From a checkpoint of a small audio embedding model.
Training: muon at rate 0.0044, batches of 64, held-out accuracy 74%.
Rows from block 4 of a small audio embedding model, named by matrix and row number. Each number is 50 + 15 x the weight over its row's rms, rounded and kept within 0 to 99. All counts start at 0. After the name is the row's rms in percent of the matrix's.
After each channel's rows are labels from the 100 clips, of 14976, where the channel reaches its highest value: "responds to" is what is common among them. Only what is clearly more common there than usual is listed. The data: acted Russian speech (Dusha). In brackets: how many of the 100.
# conv: width-3 conv, dilation 3 (model.blocks.4.conv.weight, 192x192x3, each kernel summed), inputs 96-191

conv.14 099:36 51 49 43 57 53 48 53 40 38 49 50 28 61 37 39 44 62 96 47 36 45 48 40 55 51 71 31 60 70 63 49 31 17 29 50 20 60 70 42 51 37 50 68 34 47 79 51 58 45 54 59 57 48 86 55 37 17 41 62 48 58 36 32 63 55 58 62 39 68 40 16 46 51 54 60 61 56 49 85 62 36 34 66 56 58 60 72 59 66 44 52 37 85 63 65
responds to: emotion: angry (68)

conv.57 100:59 51 55 31 73 38 38 59 70 30 80 45 34 49 26 46 25 20 70 23 51 40 45 66 21 56 37 63 40 56 55 45 33 72 51 86 53 64 56 58 69 52 22 25 67 55 27 56 39 60 76 38 60 60 30 63 66 62 51 39 06 45 58 48 49 57 54 57 59 47 56 48 41 41 65 60 56 56 32 64 42 54 45 32 78 55 48 56 38 44 52 21 85 41 62 47
responds to: emotion: angry (39)

conv.168 094:55 57 60 57 44 50 20 26 49 58 60 22 66 28 41 67 46 52 56 33 80 54 58 73 32 60 52 62 45 72 34 81 42 49 61 48 45 60 59 59 63 33 44 43 37 49 61 70 41 73 63 51 41 85 21 63 61 71 56 55 51 49 56 46 80 58 47 33 82 30 50 42 40 49 35 43 45 63 56 55 69 75 67 83 56 42 41 68 34 68 51 48 60 42 51 46
responds to: emotion: positive (49)

conv.43 107:55 42 54 36 45 41 41 58 58 63 52 31 24 56 46 78 69 58 37 50 55 50 55 62 61 41 58 47 36 16 36 42 63 54 52 46 25 43 77 19 61 61 53 71 64 55 77 55 50 72 56 31 26 30 47 26 50 50 58 49 06 25 48 45 57 31 57 25 66 65 60 47 57 61 56 20 67 56 56 50 73 48 57 52 39 34 24 40 63 59 09 51 52 60 75 41
responds to: emotion: angry (46)

conv.68 112:39 46 39 40 52 44 36 53 36 68 60 37 53 28 64 46 37 66 49 57 27 31 49 57 18 38 55 69 64 41 68 38 11 58 42 40 59 42 27 65 40 58 41 44 33 49 45 51 42 49 29 40 34 52 58 56 33 42 35 55 41 58 51 32 46 53 43 67 53 40 25 55 71 43 74 49 71 35 56 61 50 26 34 25 39 69 55 58 52 38 45 40 47 54 64 62
responds to: emotion: angry (40); emotion: positive (38)

conv.109 095:61 41 38 58 52 19 31 48 40 46 50 60 46 58 46 66 55 39 66 44 54 41 37 31 36 37 40 53 41 29 63 46 25 57 12 57 63 34 34 38 80 61 47 44 52 53 29 54 43 50 32 52 62 62 56 54 34 46 38 62 62 31 35 77 73 41 08 61 39 52 33 44 63 43 45 51 35 21 51 43 65 40 59 52 63 45 45 80 56 35 37 61 69 41 35 41
responds to: emotion: angry (53)

conv.3 095:35 65 56 64 41 23 32 27 59 66 36 49 61 46 45 14 67 38 39 21 66 49 45 38 41 43 42 51 45 12 69 32 45 63 58 41 39 50 35 73 47 51 73 63 54 29 47 63 30 48 37 43 49 53 80 48 26 54 21 52 31 26 42 38 69 32 45 56 53 39 47 49 28 66 44 38 42 49 63 48 80 48 67 37 45 31 62 66 58 56 34 46 43 52 57 44
responds to: emotion: angry (42)

conv.13 103:60 49 68 54 47 46 58 18 49 50 31 62 44 54 58 34 52 29 55 39 63 39 45 54 46 55 49 58 59 35 31 79 38 25 67 41 61 22 58 69 40 49 54 45 50 63 56 62 45 63 59 36 71 87 17 56 21 48 68 67 60 64 41 64 47 30 26 30 46 46 37 46 41 99 42 29 38 42 55 49 47 58 19 20 46 40 54 45 37 44 49 40 28 22 62 64
responds to: emotion: angry (43)

conv.113 099:52 36 48 52 57 57 33 23 19 55 25 66 80 22 99 46 37 44 59 56 62 36 62 30 61 51 33 44 34 41 38 32 49 74 41 65 28 43 62 57 52 54 76 65 36 27 66 51 49 63 31 76 29 44 42 54 51 27 36 47 43 47 62 49 41 62 63 52 57 79 26 16 57 29 38 27 49 80 47 27 46 27 49 56 38 75 55 52 67 53 44 44 59 23 42 41
responds to: emotion: positive (80)

conv.94 115:54 65 56 59 28 48 42 20 41 58 47 63 53 53 45 65 52 13 16 73 34 35 60 61 64 53 57 45 47 58 43 43 64 44 75 32 37 58 48 45 51 66 56 22 39 67 41 58 44 72 37 31 61 67 44 41 45 25 74 46 42 10 62 59 43 53 58 56 54 41 46 69 80 68 65 22 47 27 44 56 37 45 68 24 54 42 46 76 49 41 39 45 59 61 41 50
responds to: emotion: angry (39)

conv.148 099:25 50 67 34 66 48 43 54 46 51 34 57 49 18 76 58 27 65 64 21 46 46 56 25 64 52 47 41 60 45 62 49 45 74 52 79 71 55 58 53 44 57 38 48 55 44 26 44 60 42 45 65 32 44 65 69 66 39 52 38 41 59 28 68 36 55 53 35 36 68 06 26 61 90 37 68 52 48 75 41 51 68 21 49 56 55 56 39 48 40 53 36 39 39 71 53
responds to: emotion: positive (49)

conv.34 097:44 87 27 56 51 39 50 62 62 55 42 57 55 57 45 47 41 69 51 36 25 35 49 65 70 74 54 82 78 76 71 36 51 70 55 56 33 35 59 47 64 41 37 58 66 30 58 61 56 61 53 71 51 41 48 65 29 45 31 27 30 70 63 54 64 31 61 56 45 87 59 44 30 15 55 23 44 51 54 81 69 75 43 64 66 43 48 27 44 51 39 61 71 66 63 48
responds to: emotion: positive (75)

conv.184 106:60 56 39 71 48 79 52 73 48 55 46 62 52 82 53 52 68 55 58 22 39 48 48 30 78 35 30 47 56 32 47 72 46 31 61 59 53 49 39 50 37 54 42 66 73 45 76 56 35 49 43 72 58 40 40 72 54 46 74 41 41 44 70 59 53 51 41 60 14 40 64 49 30 60 19 42 32 57 45 61 59 46 37 60 66 24 45 37 57 29 32 24 46 21 41 43
responds to: emotion: positive (60)

conv.101 105:69 44 55 22 38 25 43 31 62 47 37 53 35 69 22 55 47 34 53 16 62 86 43 62 33 49 45 40 51 74 57 55 41 44 46 83 57 60 46 69 56 59 37 74 28 55 41 81 74 30 28 35 50 56 52 44 44 62 56 26 43 54 46 63 40 68 25 60 53 32 36 65 61 47 59 66 68 63 15 53 44 48 45 54 57 59 49 61 39 37 52 54 46 56 46 29
responds to: emotion: angry (41)

conv.50 096:53 67 48 62 29 71 42 51 26 63 51 54 47 24 61 51 68 65 38 83 42 66 70 50 78 32 38 70 25 62 47 54 30 70 65 62 75 54 51 57 39 72 47 47 30 68 43 79 61 52 50 44 56 67 47 30 18 44 53 61 48 40 34 46 29 49 60 28 50 59 74 29 30 65 50 40 33 47 73 64 60 68 19 36 68 67 50 49 75 30 23 52 42 59 25 66
responds to: emotion: positive (86)

conv.160 100:38 31 59 38 44 36 54 59 51 47 22 56 63 50 43 26 55 71 21 52 82 58 56 34 20 88 35 47 60 44 25 66 24 38 42 37 56 71 37 47 39 64 58 29 37 43 23 41 66 55 65 41 54 45 43 53 45 60 54 33 32 53 54 59 54 34 39 72 66 61 62 43 44 63 43 51 51 53 38 30 55 53 67 25 63 69 75 60 41 52 49 65 60 65 51 34
responds to: emotion: angry (40)

conv.158 099:70 55 87 53 45 52 41 41 65 59 42 57 47 45 60 71 60 25 70 31 43 24 62 50 67 79 45 53 19 75 54 40 70 57 37 49 30 59 29 67 47 59 71 53 74 42 26 48 77 53 71 73 31 52 58 58 49 59 40 40 57 49 44 53 61 62 39 25 42 51 45 40 22 27 36 59 49 41 46 23 40 66 34 55 31 46 61 28 39 08 25 53 31 77 38 51
responds to: emotion: positive (72)

conv.141 099:55 53 65 55 51 69 52 37 50 28 20 31 43 53 67 60 56 48 39 66 51 43 41 37 64 59 61 14 50 53 49 41 69 59 18 78 38 45 38 51 34 30 45 57 50 60 40 48 64 20 38 74 52 48 46 57 21 22 36 21 31 50 41 66 42 53 60 52 35 46 37 64 58 62 74 54 47 55 13 58 60 49 52 55 72 85 31 45 49 46 40 77 36 35 38 69
responds to: emotion: angry (41); emotion: positive (40)

conv.12 098:61 54 44 63 18 65 64 57 37 48 31 54 36 75 74 56 56 45 32 52 56 64 59 51 65 51 45 35 23 67 64 37 55 66 30 47 48 69 37 18 35 51 55 61 62 42 22 10 30 37 68 61 63 61 53 62 27 39 52 47 70 17 47 20 38 26 66 40 58 50 53 48 46 70 77 73 66 41 74 51 38 85 30 37 54 42 49 16 60 63 42 52 54 29 50 54
responds to: emotion: positive (75)

conv.4 097:49 41 38 48 57 27 52 67 66 64 63 41 50 58 48 21 54 21 21 23 39 43 77 70 45 35 45 53 65 48 35 62 39 37 53 54 70 52 53 58 50 38 21 45 64 09 53 42 41 34 46 43 47 25 44 55 50 42 43 70 72 34 89 56 49 87 67 66 49 52 26 45 69 52 42 52 37 68 30 52 57 20 71 67 60 54 43 64 47 63 44 50 56 43 48 53
responds to: emotion: angry (41)

conv.7 104:47 68 59 46 60 34 56 01 66 73 29 31 83 62 36 32 25 52 55 53 41 53 48 38 47 48 33 41 58 87 32 63 51 45 40 51 51 46 36 50 61 51 71 28 52 37 45 34 28 55 49 48 61 67 55 49 49 60 27 58 53 17 38 40 40 45 60 62 58 59 43 61 48 21 46 26 42 60 14 72 23 33 51 32 59 42 49 44 37 80 49 30 40 39 73 39
responds to: emotion: angry (54)

conv.144 097:70 65 32 49 55 47 52 55 51 72 31 58 34 74 46 42 33 43 65 31 47 64 44 49 51 45 26 36 71 53 55 31 59 44 48 63 60 48 54 34 51 41 79 52 69 43 46 47 49 54 35 52 76 24 24 25 36 47 60 64 42 82 65 56 52 50 44 75 86 42 67 63 49 53 48 68 40 62 50 40 37 51 46 47 43 56 39 63 56 53 31 42 37 33 45 54
responds to: emotion: positive (43)

conv.58 093:75 67 33 55 31 32 59 46 58 41 31 17 61 38 49 46 58 58 64 23 40 37 43 30 75 51 60 60 59 44 41 25 43 60 79 49 75 47 30 46 64 52 59 36 45 37 41 44 52 60 48 60 77 52 27 50 74 46 46 56 21 66 60 43 37 63 63 36 71 32 33 53 50 52 69 60 54 66 34 52 49 61 41 59 46 27 41 63 49 29 67 56 30 63 30 81
responds to: emotion: positive (40)

conv.171 097:40 33 53 65 41 41 43 27 63 47 54 48 51 60 71 64 38 60 38 31 43 65 69 59 28 51 28 35 32 62 51 67 51 39 44 38 61 38 35 28 44 81 52 48 67 60 63 53 45 33 75 00 56 41 39 38 30 57 47 25 35 57 53 55 67 53 66 25 92 26 68 71 41 66 40 31 58 36 59 52 38 58 54 18 74 35 53 69 20 58 40 31 51 38 64 61
responds to: emotion: angry (42)

conv.106 090:58 63 38 47 54 57 43 30 38 43 52 64 26 38 51 54 38 47 32 43 74 47 53 36 74 44 71 30 65 53 57 66 69 49 42 22 69 53 40 30 41 49 59 63 69 47 66 51 62 38 45 56 68 30 52 49 32 55 41 41 38 44 43 63 38 69 35 74 23 66 49 48 34 83 50 33 32 57 39 56 72 41 41 42 67 75 46 54 27 63 62 62 67 53 45 71
responds to: emotion: angry (64)

conv.27 099:52 57 53 53 35 54 52 46 54 58 48 57 54 68 45 38 43 55 45 70 29 54 60 31 51 38 45 63 56 81 64 64 68 49 63 44 59 36 54 51 62 75 23 12 45 68 49 41 60 46 28 61 58 73 65 39 43 66 37 36 46 32 47 52 45 93 82 63 63 53 40 57 91 81 52 30 54 57 55 65 59 53 46 58 52 62 39 69 51 36 46 44 54 49 51 28
responds to: emotion: angry (50)

conv.105 100:51 54 39 37 55 22 37 42 33 44 80 65 37 55 45 45 38 37 40 53 60 68 42 55 55 43 43 26 47 63 51 39 70 34 71 47 57 45 52 37 72 48 55 61 58 76 35 50 57 23 87 45 59 81 64 50 36 40 29 56 56 56 17 48 56 71 73 50 76 76 63 38 50 42 41 58 57 47 51 69 31 30 62 28 53 12 67 49 52 51 56 71 46 46 22 62
responds to: emotion: angry (52)

conv.137 108:36 69 87 28 41 46 59 16 52 55 71 19 40 71 42 37 69 34 66 23 61 44 65 54 25 57 31 46 55 63 37 42 21 56 45 53 84 58 51 67 56 54 33 46 51 43 69 42 73 50 47 00 57 45 33 42 49 42 37 36 79 38 61 54 54 64 56 45 59 59 47 48 54 61 36 68 69 33 56 25 50 47 55 63 46 30 52 78 51 47 51 54 25 65 72 47
responds to: emotion: angry (53)

conv.186 095:49 59 39 39 48 62 41 55 55 11 59 54 51 51 33 56 26 73 33 77 63 62 31 39 54 48 46 55 66 50 43 71 68 09 56 55 48 48 35 48 56 33 41 64 33 40 49 56 64 55 50 22 58 50 65 75 44 66 31 54 44 72 31 73 66 55 40 38 81 50 70 39 47 21 37 48 79 43 75 67 68 42 54 32 39 34 69 61 50 45 50 35 52 61 54 55
responds to: emotion: positive (40)

conv.147 093:23 60 57 34 59 94 47 50 37 48 37 36 74 43 57 54 59 49 22 56 42 71 51 21 26 38 46 61 50 55 69 31 54 55 78 41 59 20 54 62 50 21 52 42 67 59 59 51 47 43 36 74 60 50 33 63 25 46 62 45 57 74 59 29 51 40 81 52 62 56 47 49 45 07 38 25 54 62 48 62 45 48 60 80 52 42 27 63 39 51 71 48 52 53 34 58
responds to: emotion: positive (60)

conv.145 094:59 38 75 59 76 47 37 58 29 24 64 72 20 24 43 45 34 18 31 61 36 68 40 52 54 69 50 39 46 46 62 63 54 44 57 63 43 47 38 45 35 63 61 43 52 62 64 68 42 33 68 59 43 51 56 72 57 65 63 35 40 23 51 78 52 39 58 61 49 31 22 48 34 57 16 73 31 28 70 69 35 50 57 44 48 56 42 72 54 13 08 54 47 38 40 45
responds to: emotion: angry (48)

conv.124 107:60 49 19 70 57 37 73 57 41 13 46 27 71 41 42 46 39 50 80 49 44 69 35 35 17 27 54 29 51 56 33 61 41 37 52 36 71 48 56 42 38 21 61 63 52 49 45 42 70 62 22 58 59 76 69 43 41 29 53 33 41 44 57 39 41 70 82 53 49 66 40 29 28 33 60 39 21 58 70 51 41 58 37 38 41 33 62 70 30 48 58 47 53 57 40 16
responds to: emotion: angry (47); emotion: positive (41)

conv.133 106:36 88 37 33 36 66 51 41 24 52 62 51 44 53 54 31 72 27 35 34 31 17 24 81 64 70 48 50 70 24 78 49 45 26 38 84 71 33 58 54 58 84 55 45 47 39 48 41 39 29 45 58 45 43 62 54 19 55 38 41 50 51 31 65 45 68 39 33 36 91 64 41 54 35 59 30 59 63 37 74 63 38 42 79 29 30 49 65 47 63 59 49 31 59 53 45
responds to: emotion: positive (51)

conv.36 094:54 57 17 56 63 53 60 59 81 47 58 45 43 45 41 49 65 44 70 38 14 45 58 58 68 41 45 54 71 51 56 51 31 53 92 57 21 64 34 63 41 51 74 34 44 58 54 55 40 82 65 66 21 47 23 69 52 46 33 22 36 37 29 53 40 58 61 42 61 75 23 64 27 48 44 56 52 56 67 60 39 71 58 54 40 69 60 25 74 49 36 27 31 47 31 53
responds to: emotion: positive (45)

conv.51 095:68 67 46 46 17 23 14 46 29 40 41 81 24 44 25 49 67 42 54 40 51 62 40 38 48 64 43 28 43 60 52 76 65 56 46 88 60 62 49 61 35 60 66 62 60 33 38 54 77 55 44 53 57 57 47 40 51 43 30 63 47 29 59 54 55 46 43 45 30 13 58 41 32 51 62 51 44 57 32 29 64 64 60 65 42 24 09 72 32 58 66 49 35 63 69 63
responds to: emotion: positive (38)

conv.153 095:70 52 67 35 61 44 58 59 57 36 52 43 60 21 56 55 45 59 62 48 39 37 26 50 37 35 30 56 41 72 65 58 46 76 57 50 55 57 39 58 62 63 53 28 86 69 63 58 63 47 34 62 56 50 40 40 44 64 71 16 52 35 33 47 35 78 76 45 64 60 42 65 28 53 54 39 23 28 50 46 23 54 50 54 53 27 72 36 65 37 72 46 43 50 24 73
responds to: emotion: positive (65)

conv.74 098:46 56 52 54 49 83 40 39 36 22 47 52 50 39 66 74 37 39 41 56 40 48 38 50 34 45 63 19 35 24 66 41 55 52 48 47 54 19 70 88 53 43 41 37 66 44 46 56 61 38 57 64 89 29 56 61 35 36 42 62 66 40 58 58 45 44 42 56 70 70 80 77 50 62 62 11 51 48 36 49 55 56 62 52 53 48 44 54 50 70 33 62 19 79 51 59
responds to: emotion: positive (60)

conv.89 097:82 60 51 44 72 36 36 62 47 31 40 14 59 38 53 51 66 32 58 35 46 46 66 21 45 65 86 36 44 65 54 52 28 38 80 69 67 52 31 47 63 62 43 34 40 56 45 56 25 39 39 52 41 52 46 58 62 56 39 25 61 48 50 60 39 44 36 90 28 59 29 41 69 72 53 41 59 57 66 30 41 49 37 67 78 51 21 56 65 34 65 50 42 67 17 39
responds to: emotion: positive (62)

conv.91 092:57 58 62 56 31 49 39 43 92 62 49 52 54 50 63 38 72 44 73 44 50 44 19 46 34 37 35 58 61 46 48 35 35 61 66 60 57 36 59 52 28 61 38 59 57 65 60 48 35 56 66 37 43 45 70 45 21 46 55 47 83 33 67 42 52 51 43 62 50 35 56 39 33 37 34 52 61 15 10 38 46 65 81 68 48 56 35 25 09 47 66 40 60 62 44 64
responds to: emotion: angry (49)

conv.87 088:52 51 58 76 27 65 49 33 42 48 50 78 60 40 63 35 93 51 64 31 42 54 61 14 27 56 68 64 70 43 52 32 29 60 29 40 41 42 56 52 46 58 40 69 76 42 28 48 95 38 48 23 69 47 80 74 49 56 51 36 59 45 22 39 56 40 34 50 44 55 51 50 48 24 56 14 49 30 53 50 55 25 72 47 47 32 49 40 48 44 58 12 35 50 63 38
responds to: emotion: positive (48)

conv.23 103:55 61 41 56 52 59 60 44 55 29 19 36 25 60 51 53 39 59 74 45 61 62 54 50 31 34 52 60 44 46 44 58 56 44 69 65 55 19 42 52 68 30 27 55 49 65 66 46 36 51 37 49 28 36 38 86 50 47 35 66 73 47 43 53 59 34 07 60 48 46 62 58 77 49 43 59 39 33 19 60 51 05 39 43 51 47 57 22 40 47 54 47 50 42 57 69
responds to: emotion: positive (78)

conv.177 102:79 58 47 44 37 21 55 51 67 57 42 48 54 47 55 38 70 66 48 42 73 31 33 46 39 22 65 52 52 40 38 41 42 34 53 74 58 56 62 26 60 67 67 57 45 55 58 44 35 40 51 49 68 50 19 62 50 31 56 47 52 32 54 41 76 63 87 59 57 65 51 48 39 47 36 63 20 55 39 34 27 20 38 20 59 36 60 55 28 30 25 58 67 39 38 37
responds to: emotion: angry (56)

conv.149 098:49 42 36 48 69 25 30 58 37 66 66 50 28 50 56 48 52 48 54 25 59 58 37 18 37 33 32 33 37 43 74 38 67 65 35 37 36 58 71 47 36 70 24 45 24 56 77 41 59 40 32 41 27 57 21 42 56 63 29 23 69 21 48 44 39 49 39 44 71 42 37 55 44 34 39 39 71 40 79 66 20 57 51 42 37 62 64 42 44 66 24 49 57 63 58 57
responds to: emotion: angry (46)

conv.132 094:51 26 47 49 76 66 53 26 34 54 32 40 39 49 56 44 44 41 63 58 70 41 15 48 21 28 48 63 48 16 66 55 43 42 46 50 49 46 42 52 42 54 33 52 26 31 60 39 52 40 59 63 38 56 27 37 51 64 78 59 45 42 57 57 75 55 61 41 57 60 26 56 49 31 70 75 72 51 51 73 48 32 42 43 48 51 13 37 53 53 34 60 57 52 54 50
responds to: emotion: positive (76)

conv.174 090:56 34 51 56 53 34 19 53 35 44 41 45 50 55 41 32 82 26 48 56 70 41 68 50 53 46 29 48 47 78 57 42 33 59 62 52 78 67 48 58 41 42 28 52 62 30 40 29 59 66 45 48 60 66 56 51 52 56 67 83 70 54 25 64 24 55 69 51 45 65 56 44 32 06 83 49 30 79 46 61 71 46 71 71 46 24 49 59 54 70 10 27 61 48 61 52
responds to: emotion: positive (80)

conv.143 083:57 27 43 51 33 51 66 18 51 42 61 57 62 47 44 69 42 66 26 64 67 55 22 67 42 53 50 32 28 52 37 41 62 44 68 37 53 51 39 45 61 48 25 56 30 47 33 41 51 47 24 64 50 27 74 60 71 45 66 35 39 44 38 54 60 50 49 32 32 66 55 57 50 53 48 50 37 43 32 22 73 53 55 61 59 12 10 56 38 71 66 48 19 28 34 49
responds to: emotion: positive (39)

conv.48 102:64 09 38 31 35 50 42 41 35 43 46 51 36 40 59 54 77 58 45 46 46 48 76 31 37 58 50 43 56 17 69 46 13 36 48 45 73 43 38 24 61 45 64 40 58 41 43 51 64 53 16 46 56 54 54 44 52 44 23 46 71 42 33 33 53 17 44 38 65 66 62 48 42 41 29 68 10 30 54 44 50 48 37 46 32 63 47 63 24 46 37 56 60 35 33 49
responds to: emotion: angry (43)

conv.122 100:63 27 62 66 73 61 66 67 57 53 70 35 39 48 31 21 52 52 43 41 58 53 62 75 62 18 61 57 45 84 51 57 40 42 59 74 48 48 77 50 52 51 67 31 40 42 76 39 69 38 44 56 40 45 58 29 74 47 33 54 29 31 30 28 58 78 70 48 66 69 38 34 63 79 40 59 31 37 54 54 15 76 66 21 53 57 67 55 45 36 56 50 65 45 32 59
responds to: emotion: positive (53); emotion: angry (39)

conv.63 108:50 27 75 41 46 23 50 53 46 50 42 83 28 75 46 55 58 54 38 49 94 19 47 45 59 29 28 70 47 53 47 42 57 56 39 55 23 52 43 62 38 49 68 48 44 63 34 55 57 65 45 61 36 60 54 57 25 64 29 40 44 57 72 41 32 51 38 54 31 65 45 81 49 61 49 54 56 43 38 51 26 71 26 61 38 39 69 29 55 39 22 53 53 50 59 39
responds to: emotion: angry (41)

conv.22 097:82 59 71 34 63 45 58 29 37 52 45 72 58 71 46 79 54 47 56 35 53 39 28 70 48 64 61 57 19 50 36 50 55 54 82 68 47 27 54 33 50 58 68 43 46 60 65 60 51 31 48 53 68 70 17 61 25 38 59 71 53 36 67 51 62 66 55 47 23 29 55 47 52 47 76 75 34 38 76 42 52 48 49 65 49 56 41 84 56 76 41 65 54 38 50 53
responds to: emotion: angry (49)

conv.88 101:62 33 54 52 39 64 32 68 31 63 79 51 36 59 54 34 50 31 49 45 42 53 58 23 32 42 43 55 26 47 38 32 63 46 35 54 32 50 18 26 29 54 34 49 36 51 30 70 54 61 40 44 53 43 66 39 41 25 63 62 56 82 59 42 57 42 72 43 67 65 35 46 60 57 62 85 88 36 42 58 55 50 32 36 69 41 16 33 60 47 36 58 38 39 45 52
responds to: emotion: angry (52)

conv.20 087:43 33 42 23 51 41 57 00 35 56 52 51 36 64 40 30 39 51 56 49 40 41 76 63 62 61 48 23 39 34 43 44 41 50 48 43 53 50 70 27 50 60 28 62 53 52 49 46 47 26 47 42 24 20 75 47 26 59 51 42 70 62 36 49 47 45 48 61 19 59 44 48 41 20 18 59 59 37 34 32 64 24 49 62 59 87 51 44 57 49 48 80 67 58 31 49
responds to: emotion: angry (42)

conv.107 103:55 38 83 30 63 49 50 46 41 52 39 61 51 71 48 45 78 45 34 33 69 78 69 37 54 54 88 42 41 47 73 56 50 11 40 36 45 77 57 49 55 53 24 41 75 13 76 16 75 47 41 59 38 23 66 32 66 53 48 53 53 76 36 56 48 48 37 36 51 60 64 48 61 65 50 51 46 63 62 38 53 14 49 53 44 62 62 52 71 64 51 64 52 46 70 49
responds to: emotion: positive (76)

conv.31 105:52 53 23 24 71 52 25 56 59 34 33 15 31 54 40 26 37 84 45 61 73 47 18 64 22 48 63 52 47 51 49 43 29 57 39 36 36 45 66 60 42 17 56 55 79 38 45 48 41 49 58 29 49 55 19 47 49 65 47 52 42 51 61 52 90 43 39 64 52 47 31 50 41 45 38 46 49 47 47 55 62 11 49 58 47 65 56 55 65 45 41 56 69 33 68 65
responds to: emotion: angry (41)

conv.178 104:26 56 52 50 50 41 72 28 51 24 32 50 57 65 74 79 26 60 79 60 58 57 24 56 27 73 55 64 74 58 58 25 30 46 48 36 57 30 37 66 42 66 57 35 37 58 64 26 41 39 52 40 35 58 55 28 66 39 46 46 74 77 36 54 67 41 65 36 58 32 25 53 45 49 38 43 54 66 51 70 65 48 35 48 52 60 40 58 23 53 62 65 62 72 23 40
responds to: emotion: angry (50); emotion: positive (42)

conv.79 110:67 47 43 47 45 23 76 63 44 56 42 54 32 49 49 44 44 66 72 24 57 60 50 67 43 64 46 31 29 50 18 49 28 23 61 64 76 46 47 63 49 37 73 54 41 42 49 46 53 48 37 35 60 51 38 51 63 60 49 60 59 74 27 31 74 68 07 51 76 64 44 62 73 39 51 63 52 40 73 56 45 27 63 15 53 29 47 58 58 37 38 49 50 45 60 82
responds to: emotion: angry (55)

conv.100 122:63 49 39 51 56 56 61 37 59 36 35 45 43 56 56 59 33 68 41 48 46 58 26 45 49 21 39 72 57 60 36 71 35 17 43 49 38 66 30 68 37 82 50 45 25 44 38 60 25 67 59 48 80 32 45 62 47 37 22 63 55 44 55 77 53 51 59 19 48 25 91 50 44 65 62 50 55 27 49 68 11 12 45 31 42 40 38 28 50 49 25 69 72 44 70 52
responds to: emotion: angry (62)

conv.130 091:38 35 51 73 48 40 45 41 70 62 46 29 37 77 24 55 80 43 61 45 65 83 39 43 47 54 62 68 47 61 41 43 34 38 58 32 41 45 67 56 72 53 41 44 68 47 24 41 39 70 42 45 00 57 46 58 50 71 37 45 84 24 43 62 60 08 48 45 57 20 77 56 36 55 36 33 52 45 49 44 48 64 55 43 37 67 55 75 44 31 61 65 48 56 49 22
responds to: emotion: angry (39)

conv.152 105:39 72 58 73 49 25 58 54 56 60 54 56 63 53 78 22 54 60 56 33 29 72 53 49 50 23 70 43 51 68 54 51 37 50 62 77 36 65 60 41 48 54 28 60 56 55 49 61 27 52 36 59 46 45 43 69 39 53 49 49 20 42 43 57 72 58 40 46 69 57 44 35 35 26 57 20 43 71 49 41 43 59 48 34 32 28 46 27 52 41 98 50 76 43 76 51
responds to: emotion: angry (47)

conv.116 101:53 55 54 29 64 41 31 42 55 45 78 47 59 65 44 47 84 64 51 72 30 40 38 60 71 51 30 70 38 41 55 52 55 79 45 47 24 32 70 49 31 56 54 21 30 83 63 34 55 46 53 56 63 47 55 47 27 63 70 72 56 50 49 68 55 40 44 72 46 53 48 84 64 57 83 77 27 49 42 56 64 72 60 68 53 42 36 58 64 42 27 51 36 50 42 49
responds to: emotion: positive (51)